config = dict(
    dataset='retinal OCT scans (Kermany 2017)',
    norm='layernorm',
    inner_norm=False,
    conv_stem=False,
    label_smoothing=0.05,
    optimizer='nadamw',
    learning_rate=0.0015,
)
Rows from block 2, named by matrix and row number. Rows with one number belong to one neuron. Each number is 128 + 32 x the weight over its row's rms, rounded and kept within 0 to 255. All counts start at 0. Numbers have three digits each. After the name is the row's rms in percent of the matrix's.
# gate: MLP gate (model.blocks.2.mlp.gate.weight, 416x160), inputs 0-159
# fc1: MLP up (model.blocks.2.mlp.fc1.weight, 416x160), inputs 0-159
# fc2: MLP down (model.blocks.2.mlp.fc2.weight, 160x416, transposed), outputs 0-159
gate.252 127:094110123145125141117110191133078111202095059128154202105102137184123129173093168093120118128118181123129148065114060107111135102081107126154117161145100107150130080146138177224088099121088135134114106158132156157067122147131174161119144127119143115122108137112073105099181151121166115145104082115123107092111145194099180091194134149123088159127142120128117165143111135134129139128134117136125030093126114153165105129144135148103161100088141130044089194125086088134159114109199122
fc1.252 134:119131140146069081098110117090120058109117110084158136088123185084130114094191105120127107090172126162174196156109140115103139114153113114116093118170157093160112178065106140117126137129160184178105133094098122090134199127053162113142113152168132109109071142146100131107145114122114120163080154100148145131099126112178049181118064139123157087121165117149142149112184109078139103155157161173155119182109184166114144113140185133171153099089171139158082099110154092077121147165095172
fc2.252 133:082132126093101142151099148174119129147117114126231095162129110102109109144107125108178169022096109183127133162114127177188101114134116060114167166111097173158103134175112113177127159136102112142141100101095080110162118139133171106119131107109118164127130089145183132141075121146078145123108065122064159145125111155147166076122176110126109121175105109114143136076149133112072197147097117179183151142129145113073081146086135097149095150132099108170138162158157115173135154118116212
gate.253 043:177134105076044145133108242131184194120119121125083107117137159151239135083121185116126154172067109058143141123150169107111097115103118126140104068121194096120130156169126123076207127138136106090147154184163112170113076118129101125119128108102113122138119149116100108094104167167152118103124124070136216133147117118100140136121095125096137111171079142109135109124133118143162127137138140112095075151171157153121160087135132134151133139136128070153144146117153112099087123085113077
fc1.253 039:132106169052103176156123044145148169150114094121126142121175146143126104132110102153109187204122137078084135217086136092120104142092093144138077203111061091106170108119164157107056139165068154162167131138117134142099091138074116118106150124125087149145152109095182135177118134136143071133088122125084124113096112143135189123138144156158132118149112147166138143136072153133163083185140087116138164097149114126178053137141142109113132154135098183136092094150124101121104103118193103
fc2.253 056:133160108115094092152130185149140109083124133143130102169127145119156115125119191163111113133071133128073092138104104147154110131087099073146129105172138073157182169123128113155130123124047114189172149107119112077117135106145137102167077130102144153088120117129114103126086131125149140113116165134171156152134189089153152115131133107142074082106110112118190100096124147129057149216096178049069135108152117159133161148113129126179040121169069213093144140145151065094106125133137152
gate.254 129:149132124073134128108101126074113148070112084145201139150176180106184164139159116123099098109091129105141158087140102147093082136093144169131102123174115163081145106165130184143109140084126152118151107120111070147104127145143076085158161157124166099137113188145127091161186084175171157135106104157095180107176133182102097086141147120161149123105101110156127101138114161185195119105119189167126095117165127120064113160110129104081111054147154191100130127114064102111070102151115074
fc1.254 131:121116139225129161128168145171120089174119170114066141110100084173091117108105162122142116150128138160101075151088149121148172131122108102135140136104116110198131147085137098123149109157110099135120172141133179112158137126115161157096123122158085129136135070101111149054073168074102107149132146092166062134079143060140128133116070149121104128137144155103133151098156074078047135152139094104119145139097087127206134121139109127207124197086107091153126149101180167148171148084138182
fc2.254 125:164129102164139152107140154062111108157083165167073078151091110061093138120124110171126161163120123123095113114131145181118162169102153124081170064145233113108180084111155129104147059159103153101029126172147098112133195153144161083102155113179181180148144120118085099149111129113092154134146185108093097135110147101159131141162083121109082138141127147132160152136098101139170102078193123151125106162164117113118142127150160121159115119132151143135077065139144128093068138120143156
gate.255 149:097157166055165120130153119197130185138148109145103120131149114147147111184131085126066109154102171074111114122147091081082077152117097188129139185120165143128132108139157143146096115144116131075176182141106117180126075129172109187171128073123098116107107107166204143162103150150135156121145085182114064094160092133090116128059157139107114178160145139125167081134148188184154119147084113069114149071160092151108078118150104127162101141131078149085140118150125141102145111087111111
fc1.255 155:136143067197131137146108130143133088129090132086152139143053161205140096118135211115144133122125121151145150128124146138187114083168079072114114133096158037132142097163045082161137112052132142157070121119111119104156143077143180131105123116130186183075064151158105088130149139185194134147155177143149139138072153142141125123199157074120108115135092102132164129150092163117055156129139135152121115125101125130087191108123137113137119112153162113139129142117136112144148105102143091
fc2.255 146:183107073183118101189147189146028159121117137136155066138111103135162133101145142109108146114167131173166117081119159113089095086108146183137060119114128165151093157128063086177111149041151209116134145124111128164144151136095125097125151139166148109210073137133094126123207109133132087122137122102141103167091115119148147119127152105105079131140133103076148153086086141071136115089104106135104130113143157179136117171137121131163092121197123167114167131149181150163149094139127140
gate.257 131:115101108149158117139153126107097110127088089080128142083144091186142149145192143071152067082127150152159149078134156078084118089164115110153116115204156129153109164123137131146114124038098135149122060065049176096142164097223118102132112098097118197165063173136092164158212176137143131130160147131113136135112098145148139165144187115111134153097138130112122139152109134150168138130096124175147156132118122141125135092124121132150115029140136148084085116107129113134116155164150109
fc1.257 129:158129122144119156149105129111161158152119124151168175127118143136097085094108142202067176093126112044151106131099139193149157124117132141107132092093073113090174062090122112151173144142171098085171132152203087195130075132084058127115106183182100132132088105155103063148103123129159105193101134121118147113101184151144139121173103070127081144155119182107115129126117133131105154114151088114103091055148095148168112154158143135058153150143124146129145172136107133102152106136078089
fc2.257 123:151148040168102145129050107100127081130137114159153138157126093122090116141130154149121112105166153097085052135099131148158114145187095170134132137170101203143135158154098120106156066176141048123155161125142130114060121119147145137106128147102179159093145123153101152142190160076090097106106114104160120128148139176129121143155105101135159145140078049137145153158093172081078149071146138148144145158101141116143148165123140152088097130129150114121093113216025136139135161115140082
gate.258 125:158083116129083124160138174124166160134076098170122170186178071148141101114093167118174128117102081164119140100131141163078170122121153084195114127080098111161116215146127118140199173140129099121157087207172137138072085100095102146105091115088102135149158138078144084099108115153116099159101109080103132133086160091135188089140149155108067118151123177142094152151121094106153163075153130101105093100137131101112184181076127151113143102195113093163158111100144114117154141154154131
fc1.258 133:114116150143188099108140127182115098140147093088094080104096121201157134187119155138094117156129178097117119178053084119177103094121091098116106175104161086129161099107144197144114046121176152155112159070074133107127160160147145131108166109162144131130037142120134162132127116130179120139182212162155080121112114121071108146171114108147182104140116133117139105103112161144060109119144161186187137121123090108136068104163102136150141158134156156112085161113149151169128115093132098
fc2.258 132:157123101090124148138128136101138125102152165065153185133134118105130157139120194164143127117113179147077183131168111139089140134091128189094143151129149091090082201107152140123134072127174128102206137118149179126137117082084132157084179150114112070139104130072092126142034095112167133140109142117089083155148114143103088123082116180169103102112115138138079108157148137074099159125170153076119071080133114125128076096154175123139140203104121121197135091126133144149123096097073086
gate.259 145:087181136135201099149176101144165099096117164143109116116112110134125086167177091164089157152123126130134125140092140090092121146144081159143192152117211118113134147170110090144086118135156156081086123131137101070148160161201158178201077159130122075075125159111182135095114134112136105072193096158117148140129111133050090166074119121134140133109090090187160085129144148183108133114122125090115103158130179090143068134118158096148107080107073110087155135138166092123136132150112099
fc1.259 127:133147096151105105074101149105172130112145124137110069141056152122116174080094137093221112145114123125155202130139175138127131153161203145123165103110107105100079165125136122091156157163126103106095128102018129090113185115095159110107171024170144197111124128154122136122084085129115158092153160118118109159087109057195130109123136126120129138143176135084121168133129137130154106137148169144120182162109138125070171116119112153180136182135152127185119132121138127136113085138099103
fc2.259 133:151096074139089063133044098144093140102168098109157064078131114123104130086128122191143166145103095160179195140124146093140121140124168191175113147073164090160124067102141165118108148118116145130108156064148097139169107170103159137136125109138142099131144121157039110126114139127142164106122163063127166153194136115133099129131113108101111166137150075112096113091149140200137175125139156083117131190122145147128121120134093129169188129116237138104119127124153166106099104164120163
gate.263 139:151147098063099159118101146156138165130135178158176189174109147063117170105096076136124149120097107119131130068120172109150153112163128163062124114108086098121104106077144094120190150143090119114168153169158140160138102075195094110192140081116098173079145045179132079159092130118093148166103137119130120058120143155142171071148126166114139119132132155052142132107137118145161145086119102102137185146123121188115145077119165146063119153105167074155166156131120125120159102136122143
fc1.263 132:118128090122156134144162053142144137135150189155138134190103113089134090091141091139128172187078087117046150136111187108154157121152126115090125098112127133092139149122098067113132108122105067115116139217158174113195098086182116131140129111130117118068130105113157129133053148121116159115163116142136099146139120081100152106138128154108129116148099091139180107128134138182108119109091091038113157152116144135162102110094151145151126147142142101193254121100141186099124173106134114
fc2.263 127:081103149131120039130090157172160133109140123061208133105172157150125068143155088130132150090151120112124175183143098135122159148114137142115116152154074116128100090096152170130133135159050106110191090255111111078195159129094165165156067102109079102094121125162097116175094138133137183124120146134124134158182091178104138095158137136095158157135155142097149136098169120156113183131080048099154118109104164119100125110139119124133157123152133093140119137135153097140152147126128141
gate.266 118:116142111066102146095109144169201137140147062091118201093139115139162179172108173054127103133149158151077133066154088150097092092115115085143100168127085122180121156155150184093152142150160191122125119143098104118062124154119103130106122158064139094143076125127165110086155122137153090130083152142151210119094144192105148113121161136152154144123116145108063091155131128100168069134156166163193118134133117141132157102147178137060129167138101125119072106126071113164117132112110129
fc1.266 129:122142132100138133085135110148130141158154109122111143130154103134134156180052135072126115155104155096087159154138090147139097091111084128084089157052114179120145065155150132115099222132100151141116095137173122098116127123105126146109220111071225154138149150099166072070109120156167138130132141190136119144109159150059153065177116130157144157160120121171143102111080162165111133117136192146128094120154136127137129162087116140106142181131129211075117178122114152132126092108084101
fc2.266 123:153166162137166118131134097111080169106160069084126121174168130186145112142155144132063118119135114121168115120173139123153081114145101154136150192103086154108098166136142113202115123105135115121206122112106116149089111115157157175115122179102031077092137124094159120116142162077180155118107098189149134186200133127096117080090162158120175156095082121165106143113105146122103186173147208097103162077106101124150146130119162122090145113099111106169212150144116103128113114126097129
gate.268 163:120174186112108091124159150122218164123129153167134115094171155078096177089168067117150107192113069156180172102100176115112114151112135148090133052180110159146140135093107125117101118176127134111165160161098140146169093165125121123145126161115063080114172112138085145102115100097073161114139091119137122129143122117152096154012121099150162148130158096154177168069157137087160103143104098137094100168148162154116069143160171127163115145123114065093134131101132141166103131144124159
fc1.268 151:134136121132129132076081221145142173149071091153113123189117142128121160153054142122173167143112153137124121129149083134082103137124124119194119161097075107148106156142178144105154117150151097122094110140135150136054135124086104157097216124135178099163137085115165105107087117105111130134082131094113122125137097139145167052129185188111121108127148178172134115122141096148090126101178203169135150118121076091122127148114092164105130193123149130162053158073084093116128069133169142
fc2.268 145:145129072107138190106116147079139083175156156126131127126153130057110135112125106125072131111142146116092136070090183116103104140117176163126121119061177149103174131171062172107150077099195090103109151061187163135065127150163080131163180124167209102119138131143125146096143127141147098134124114134153147156171138151127142063162072102124130099176179136145138131088133158135177118074175131150124122127119202147218163114147115142119146098128146157118113091106072108115117103126140087
gate.269 158:174174141112159105142122113160142091138135154123126144087141155143068133143173139173110128061152164148138077100102129176130140156132087143149173128144163118135177117096155148097128079161204134113175114113196116095139124170176121147168054165077081132113116086154149160121130145110116100168133166124155153115107158131076048191135092144139157140125160170090080060141196102137066111119109083122143134167168107149143103152152123092102107104122079044135114136138128070147164108162073157
fc1.269 145:082092076122139118089106165137134161114127120086095141124131117157138192180096089088154081132134163064165161119147107129115098104135116155053119105114098145109139134131128183079138157111097195097132131089109126122129133082124105071122178120115159162136103157149149152123151105164167148104162174151120144098130180191132171114137154113157150118123118103089118128150073208173209062112123208170181163068140112109099176059096156116092131166140143162115063124126121135126108104148126073
fc2.269 146:182100049111176075115065127127122128154148186134165144125103176153119169082125084132125113097100150088116163105138157123117123136133151146160134167052100098079189100161126130134172104116243081115136141086133149108118115143168136084171195094130118127151115125171130125115120070168147076156183212113132079108074138106136108076122107127085100113139130109129155150173180097170166105106106147111070152159148169128142128101174093144162146080109148152131136108135111091153103097114135090
gate.270 145:126171150066130132180126114078186129122102174134190167127134170087118189114165092140121113076137116176160147115112197159147154134135147119137138131169106096120182141096143149120152089106173135116165114165196093108133134121112051154177081158123120117090097061145168143122097084105091099199120133115103149101105146137077097104130094143117171112146164191148147119122165090151120141079119081113122088176143102155106078123148163086072072098103147086176148121087123078132180096168151156
fc1.270 142:114187180108152155156148120096151118181124167104151133110125112123114150129171108146127168109176123142143153154116183085154153124166112115178164169159171089102131168136106117117137087097138138126145121127162170058133136133132094223151092136079134121098097115120143213123118108128132080133166135140178121093116085086072076141145092140096188073128096136142144109091136108142111100170117102132093104165054135083172049139208136161134149074116134092134141126102148077198200112146131112
fc2.270 140:070172203101134130163183120125185168158126107135113162139153128146169112148180139150119172157124101155133120139113109143158149170091084065089131105199138077153154134123148185111116112114051141118122112151122145135121137065177145129124099153155112141086083131097121109162045087081106101119106109162120210129113119150111166145092114170100132142131153149097131084116121159182105126102087128083143075128096111154092136156113179140093110135152068100085107168077103142073213170095109153
gate.272 142:143095148095087126136064136087115147107090101115143122150138120146162054090089188105115106129117143134201125077124125179162169081142181131076061122127092152115136126094113090118173143157121134157161132175147158168177105124100163102111100122122089099164134117175108100093134107206196136190101098131138122153097121194165186148186078126150069180132152141135131166105095162088100114155104113088109054087142157187128171120114111121105122144179119155128148080159149174127110142157111120
fc1.272 152:141101156116078146161082123098124136110089096131134111151160095133151062082093191097113099142113120136183112083117123186181177078152178133077061123128092159138152132086112077096178148168147125173147144181147156147167114130086171132097106115117098101185150112165110095083112095192173135180089084132156124155100138170159161138172076132144067170134140153132129152093105136073094110179103114079090076085149164172112177134120106127118132155167109149126157077142159180136133160146098136
fc2.272 134:117203159167078162123112144135072157162124124110135136136138156136145117145131167106059151103140150082117108086142044164115092102136129106066135154087138110130108102111130097169126104167151194112128096083100109158114154175177160162127125178137104150140153113135173147031122102103162197132148089159093116189175130198128152111163179119080189152129112122105168144096098152139142103132145124146162105080113138197149200103145125105123125096080103104131164153119188140123075095158121155
gate.273 139:139101123095083145100099131100089108113069104104185155165120164121170134086126188108176142100123099182115129088162155178177130104105138041115086128114124110163112150139113182105156128163094163160148064181152122156123101110081119122110129150104146123105162122137090110157162115144143096190070150085107148169082101132150213121189152154122117067144150164151074092149160100104135063152138104128135115186120152154114192108104117106037124119131178082172111100127149138132118166131148156
fc1.273 156:152077173137107158122145182107110107098084086162101144124196140099157103110155187110134080088165081162179077074100121163074122093112134092172094087155143166182156184148155158099149119163159123168151159112159097116103135171063134111095108158111087045186173151089093100109170119106093106160085094090142145094104119128137131133113112146126133098127113189140111140115136059062101127116135146181176138144136130097124130141171084120140141124155127108148091118113197101145099176194131148
fc2.273 138:106088098163118116087176136138076095134082112130097090174127161166127130097092108103158143152113151059118104117128153181124092077075149113095150132116133177142133140163090060136107138106132116100133136058084148108105163159132035087123125155127094104140052192098132120098146093121182102197213065191116138082179152126195162167152139097103136142106112082080148129107144130165152119140137144137090147136145163135137195147144085137109122096153124165134142185144134088107124155149136107
gate.274 007:131179128065089148095138120128155106096139090125122189121077195055152076092119118103111145178092151156135129168133108093160112087144143147111117056163185122097132140153160103169164169134128145071068151169145134139137094165118119145182157127036199095088136165105070131122087171081100121120158098123117178128139124191136157147091142095127157087152115118160140115097066151109121096156119158102125103152120111157106148087130187059169129062117156152108102115135081118130110156143120100
fc1.274 007:124087082150188103123124139198107159139121105095124121155148100166070146147121117115171149111103115146120084120139112136062132104114088066123145195064075127144159204152126124090136178104188084142144108110125129125117108069141139092093092147102100104147114104185159071132079185135126171165107141102115144147141130029156139138123120130156115083109133133108193158091138096168068134126113135146153193148132087050179164099122117128176134151193138127157120089123165138099075131095130124
fc2.274 008:088095177119161154134150079135160137142093161119118108135135124104158094188140104119137147138102115094164169107132180108130119119161138117112133164100118071124193127157128093160144061173155092069142073157081152154116106172169063112112055081201108110177092149168138161136109097110139160168128127163072097134136094075174093135112144117110128135160117152195169126171092138118176065164105086116093121142128142076099141100146094112179082078123091115121153111096184105184175122137098091
gate.275 124:101138146112173130092177091139200112125175126112098110070163096129128155185131073053112124170121141102088180136092100086138147098174142154156148146104156172110086114127143146106107117174187157114103148115116136119084142139183140108171138109072131108106146147164180123092110152109128096088181139173157157135155098104129072106152165048129187128112130147125129131125078145159191152156093152095135133111126164107131129118181136121221147117083071139076132114132143108164093104049094074
fc1.275 122:115111113094183163089151133156186144172132117110116168113162056142096119159105085065070158177105188077088105124132072083120134110169099139095144149086150127122081118130153154134156092196176172104116182156140172155099086101119123151151156130047102089113157084160161109119099172115144115128155111156181181106099062147133159107156162104122153135119097140103138100146104138173137090159099134063158134105094127104152151074208158152143182166109083142118115135159112136139110126101098083
fc2.275 129:131145088103127097084107127093060154188108163095148068136092139127182095148124158127073176129118169086067158112180098126131166075107105123130131164108101138118103158143104110215153131127126158092182129079091130076086135135158086111177138139089120104124129149154129117154141115115209156189154128146152102169146136166180126094139189068088088096117115120134144202119104125135111168079155131123139138083145161146143185098105147168130160120085160130157208143141202131102128111145111105
gate.276 014:158131160023091132132142082138190190146153130122149120129128122025229074130105084128134159179136095142123105224121106070107108115149144081090143135105135137124107119118160124131135145157129122071142192160109134149105136135100115096161139138117065154130113091084169170149142173120085141172131159104123134093131101152140096132029130119115126111058121118109099142095139115067130076137128108124109111130110132185082099121163125076102099162108129137161106112165102133149106158111096144
fc1.276 016:118168150149113129129150096122115098163117162124108100091122140117128097125192112129079119116190108138146209152099175016128162180126169165188187113163177106151118142162108145140119083075114086107112108129161140167122124116128143123094137141206086144122108108109154175123127156100095074080175200144109123065149060092111058121095124131143150129145134158130077179169165195130167151179131115118086131132084161121125077171143180131119135086106127146126124096132161096102116121117121142
fc2.276 018:124086110175127155100108123169089143096172112051163130092198162148163067118073176094118113148179162124136071128084074137097123130140135177097119136125121156095123147116126138121146100159076073137128141175124100149207149115170168126119125112182141149147120121157169149156123142119116072133127140139094127128143178177156178146111126102095138113198154085069158084064114080119103076102091062131160095151147131194143104113113159082203102138148105110119123127112164112147092169107129181
gate.277 057:100171156099099154201067152082170214147087083144138143160110125136164121107105100066114128106128126117152069111149126090128163131091148152121128103114123064094131177146151143165225080117158136094126144220075135150069127083150095177106107098113146115063140094198155126167147132129112114146088134109117121124102122146140108085123180088125115173150127097097082122084114112111092104106158125078084140102144083117063134140169112161103097122102169088129136085168125140172143146134156107
fc1.277 070:198168099100082100103138072172100185130163160130095129144107163075129103149127107139147128154091101143146136150139147168116076141126136154103148052150153179152174136175114130095090116125148094084101104135167083114158092122184123087123202105135190106071179156138177142122060108132109198115171146163100140135163161111155137075081162128135126147182143127143164087100172142144159137120106153141126187166188166094082151136093079112108125176102131105154137132117124117066069152127089109
fc2.277 086:084107155138148153094144102154088146097146131162128152112147080167132125117128102116144116178131153170114088089087122069147094157086119085137094132184115154159188154094121125136128080106168162158145196090157143123182190132201146141117096166142114139141149137170123051123147189102079166114096102105115066142130126085103123133133079108081122110070163122185125119209125151092108141115110048151143120116121098098129177096113135196211114095115119123103092107126093195117151120108143151
gate.278 119:119130127080116101104106079179124169128129115096150159141071095077092107143118106142124181116105109190075108206157133147168110140136101095074092110082158107107152103097115130146140136105122156111085073147141110150175117087146124134156162172119172165025070071186179132125038148149122163166132172160110176143083125171134160101116163123105116112149194113166148099156175184154096139115123136115122133163141090200117146129090157101093099179127162164129137109119129167139134117142095140
fc1.278 102:125083134107146084125140085168179088143152120096114129112140126136159094154136145174080156098138154086131105108097080131042101119155086109142120174136139146146109095101137118174079118130126117144117123082151180099109119181108161120134106148160061091160141143092095137124139177147170145125141042145201155128103115139136123162098097139084074121070058102081146167132097137160103121088108108145176073083070115120233088119141145180173201124147085155102126118141115136113134149157144087
fc2.278 109:078078177101128125117151081123085113203112180141107121058100194101100099140180170149125138143121146142132101097212145145169119136178099076094093084094141124165075151152086098095128146074161163129110078157146116135128138125157159104078106161115107120148096153081170107123118074134116165150164075127102143113100153174176100200145100132163123127134125111084106118150141174100109157100132137103100148185193170092119076154144149121088088134171167077132108069154143083121104112096148128
gate.280 145:146183173156116075136143093127140138108158159145068096070139154119098142119179125111147106141177079134157104127123141132133058175119119155103176064164181186114129175136069111076096126202145166147132151068116158127191139195159132127127094127146101109115142179119114149121156117121093158071152154126137113151098128094136064219057106066131114132117133105121174106121130172086141070139122105129155150143122152120131095141150084125181144122159071088087086107171137097125108149158084137
fc1.280 137:142088149107131098142139091122113131096161107082139128064143132152147149117202166064142077108138099134126114080131145130134042128114130123059109095171200160104120172092101145076118144182063214179161123118115131129193130175119124103139119157123077110141098160142110140090182115170166157135154144147132139161064117133126124181113079109123119153136149109120171065096132158101122043123086100130156142158131143170121130138143114088120154122212109125103110070104129146123106163169075105
fc2.280 133:122052147097201113129158128183111160115156100129058179146120121200176119159110081130110143161103113125131126150135079017105168112104100113159122112136078114186121132046161160190154117153101105145156123136118096091194120135126122147145059121076039102159109154133144100136091101157119135189166117138109141120112079119140139218114168151130134148122129147118145098141140128153135135190093149085124124121138064099122117129111125150142136141119074107182155180108158137114139129107145096
gate.282 105:137176086118111187113085130094084079183128138114160172107091217114160151139110120123139096136137152120092127085126122114132075160085114093119140115161113115182154108137099189076121130122111115101126111160177152150105145166111151135093120170157137147137127131169098109142165132123130109132068163065126148064144131130099122120126100161123154047135124136153096098110142108107126080180170121169155189133128126141145083099174147198086152114080184052120074174114058055093177142099138135
fc1.282 107:064059207097126092141156133139159182121085121145088112184161095122104082134107133121161179110148095126183144139140136147137184068134170086165060143071148160095140176115129093144155139133108055167137152137147130087094113097115090134120153088079146097137131113090151119146064126161113107114163116178076116180132122112151159125160157091147097141154157182098115172126139145148131191102050149135103087147152112130129148199096090104148119128175092170145167096150143172143075116165129118
fc2.282 117:112113101128125135136140089131070139103161187095176118135077121112079142103140120191165131116122103098051161160134141142167150151110108116096122125080141146157150113190108133122163092153147148087125160101158138228107128167185131130116087143141152090152097089175110157177170076169135113140135160120064113154176128095113171171148107109182138077188166098155121142146128193101166105110180067129152183144149144104135178091097165084100123168095176111129097075087128162146161153131162149
gate.283 149:079112085076154152157141098169167123139120107108167176119108111214113140181141170141127089141092140079142150094102105128095149126102169133193129218138114117108147111147105132148173094151157092143139128173126132120091087128146132133149093177082072139123111114153130119110147118186221108129193115193135163092104158133091146153167114090126114133130109139086138105155107198205136126122060086079106069097141114141143102123154159150094120083163110137116157176103099110109134126100145045
fc1.283 149:193123121108187117110168156160115119112124118158083085153195075122168099113110096120063150181119151138069087159133124123100138078080080151113106120108123184146136173169175128152108114148142156139134091162196154090155131162125148119134158130081141056150183168035166119113110124097112142111120095141160083145181107110052093066115134187135131136151085068179134129125136088141121147133108170138094118151128162080134097166109120117123129144127096175082165126112137185142094168170102112
fc2.283 133:093113182182131142102170088080156118072090094136135115142158131132140148149183085065131123176141140099128104111190121128105125082134111158157142040188099113146098130120111144174117162119107125089151112164089160095209126184096068171119182136130066083120134181088154129097133126089165158161086113152122117104128141131114104070097173145114157121098132193105110072155155132163168096137120181184132162066172116126153131187138145152108162106107105151110175138129121067109148141139095115
gate.284 150:186099138088098138124132096136089138168137126111153082122135153157208109118166174104098140099184095125158148170143161075166105131149142067166086125118117095155101122156121174160106076069088121141152139106049136164117061120127143148107120073136110152082087164158131126203129100174172125164139157122081072075130118106189098135144183083086135140127074148120128170149162134138085168196093083165123186129120117112110124097152109150170127099133157118173141103134155126147144154083168079
fc1.284 152:082146099213195114134163145098140101101124158140134146124119075118046140136119092158152140148129146099125154106114082157105160127108135166114185129156129166069166098139088061146121164162151117116090114145180118068141187150123109127156128175129147107153137145096093114065155164117111122083173073159153176203159132157072145133121076140136118092101111088165126129111058135117162131053153140091087047125138196102171124160126146118106153123101116145071148173128125125124129127184107131
fc2.284 140:114089129123099145140106144126097134161138124110116097108135129149116112159123123142104100157165085209167079104099225114081119159149124095133074130113150119162168068140098150119130155126131188197092136130140099103133178113163182162141145079190130113076170097131182108083143172097091151131130057122162134137162134157098140155084105177107143192146164143131122106148116112102147100107174107129101108186140120113118069171175117099167113113117149076068095154125103201127073173112172177
gate.286 126:126149127106147191134168144155153192157078156170157162163138125098129126134118095075111134150141114059141104037203097131067082181132093135178169146105125099123088141153150105148145119179126139095172162155078150151107099181099113167162108059116101139136140117099134145177151131131124118154142076124108116113073145131106152160103193124145043117137085151156120068057144117147130072191143108087145154099143145090112146118141108147127139081112079093142130114183121088106169131149177141
fc1.286 130:137108137073128147146144143159134117146205130144107098113183089088123163121131066171132110127149119139067102126135122164128167116095124142113123112163077197109136097082189159079065190148059090153181158127150150084161121131097110128143144103082111121149153107099125144103120124094098169126111145119146110122254197092110112117097082159143156131114139160108101159120172077141174172113073163122132179181122117136173104168118130142077106168102142156136140168113085169120135144077114169
fc2.286 135:062137144125133138100101093099210086098161120138132142160164122117034201136132111160170110118114113146114125141117151136129123194165149120116170121202127130086168114149164175083153081153084045125134124158167154119121137075157173125141145106158119118090164062106173133105081143046124179139099103123120155129176150154097178116105102173114130186132121119137136116144167112149130117160152159104118165117139096086151094050145116153110125146070140109173073123085078123080149117137155142
gate.287 142:092144063092169167124178134169160099113138155105149141112173115153177141157107078095081083110097165086065137075111077103072174146127131152124142170130074109124139164139197138137122187122148130136173182177094092105106131074160112094183107131168110098133122113156179063097130154126155133110137115164129176083127161145112123077153099132138142159125076120090107110151097136195182128123123114077156122119144166126143157065144169116136103153121119165105155160101079109060136099052126090
fc1.287 146:183117143148026076100083094035127093155144090065148113096103224120191142093143208099137152077142110134184150110098175125134105105142169093140054096157120123163134100119075157148109130114097174174115102100090147125114121139105144108141137134127145119117097167143055137123161132160159111170073148098104115119112158138166133130170146137148128105119130154147154172115134123089095110115104156171132098143105139152179107103136121143151195064120184129168098077128162104145146118145159131
fc2.287 142:157136024141109156141120162124137134168165117151135130159125161116091143135115142136126114148084181171170112132094152056135101196097169145143150131079148129101132121135150111094136121096159162191118169111172155149113107120083140132139133117167145160155150087095179170132221181137093106088025070088161158164146105074085146113119077133123129144153148047120123126091106158113124136092188138142116160178120108122165082151180135123173179108126151135116084133092117153116084101108151152
gate.288 102:129146113101162112083164114117140147137138173120149124152129177171183136146114125167160159111099147084101111144085128089087100153104086130176132135063094123162154151217130138103123140104121155116161096168169124070129106104183099122139157160088148144132115208118136124158123126142174127094131131175118121110091107130044139082146162143174197062071058102179186060137108142182146081142096158127130130144160133048125110094119152174119154119142114125101148127097135085129101076141106068
fc1.288 088:093172133067118121123181144126129145150165173135161153144111117152160125116160134103151104167105159142092126102097133069070149142090130104145135131139089128130195203211103152150121127101080121116129174195207130155144071102182110069156118167096094085068111166165121145144139191172134136100147080151144120129106134151050157109098106132147154123070083121169147115148122175131139096153078099063154089111147142098182121063114176138099136120128134087121154080154110089119112120104135104
fc2.288 104:135169165134126148084190170121146092173103104115089213061170148132150123140104103162105112143139126078104113103070108097147156130111108144133121076145135190111137156167091169137109147115178116139182107108133186150092146120083111203123131092178154136140136139173171128108197094073136153104107081159186175104103120147095099149093125142099190136118134161117081058088108144133123122157142123103137063111190070121133107144158119147137125091144127080139113181136131063176174122130121074
gate.289 135:141159130050140117115108105109189178109158120156157145114154192117221139160103097120070128095118140043156169104171110130099089135182189202143126143119127148092090099198160155113127167143103146102145088118112122119096113158120086135163112098131118114138180157154157108116128090163170140111125089168098160121141117183085120086135140105109139154106074135123146121142097174195207118079092142102107099104119155142115071125127120132094149086145065165113152138151100079124124092162110066
fc1.289 136:151098102096125083091117116081150127107158085102176132124161178147239118133129146124092154085112116075130159104106112150093087113143172151138077140146116150135086127210109163146128128104148170137154066140131131097114109159117095111150117131107152105145125189137132108095166103189202145134106089160127163123124093170101126071169152135105166115117049102148176104188085160169152096066081167120132087130112166141129088101133132144115170066172127176138162122109114099121127115178113055
fc2.289 129:121158186152097102153154108158118144108140101108166153128198130190159144118138128086097133100111130106177147120131103075095099106119112166188092144109019140158112125128093120164059202101131125141191166105111149147115087144160099158181158104104079113158110185141201116147201109131164125155087102186143109144137101124119141102106167121116187142147137133133131081122139130145103126150092190094118123083142185130107074118116121153138092100143119124105190202166103121106091062118113132
gate.290 127:082151080155148119123161134101148134130126192060107119115084150179101135117132144084165110077135158081137150117152116121151134158179170141094164129125133126061166126170090078123147157078112146150084137071132121133172134053112124147164087067156145172162104139153101119102156152178154119103174084151118174161122201181134175122168123067129111143120115109060136098127043158154146115103116098095109149120137128148140172070106100106166114127160119123095119110145121147129218123205144089
fc1.290 138:185188142115037128102095111124105074174123084100120092081106166115199111126114188123103121135136140180100098118074111125165098094107136079140067129137159124152140125139121208112074101137100158180085151125101135172127110151143202144087129109138176116039115168140114103137133121141153133118072180100173100073122129065146084133162148137149132142142138122125120111148171110080094141125117158162170159111101143140157144137149140171118167128088130121154102084180121132167098142034144153
fc2.290 126:156155162189132197039154154106176085151162134135102117158163163119122132119118112108099134103121132119156175110084191168146084157097188104137105083134115158101149158145102186108166083111111147156145139132131150156109129118095117129096126146145077122109144122123129139124160133104175101133065115086152142146168114118111145163092112143126134088125138075108142120170090212070136143186184175165157178107151082134155067103166154145160165081084185123164114145109041108115062092144151113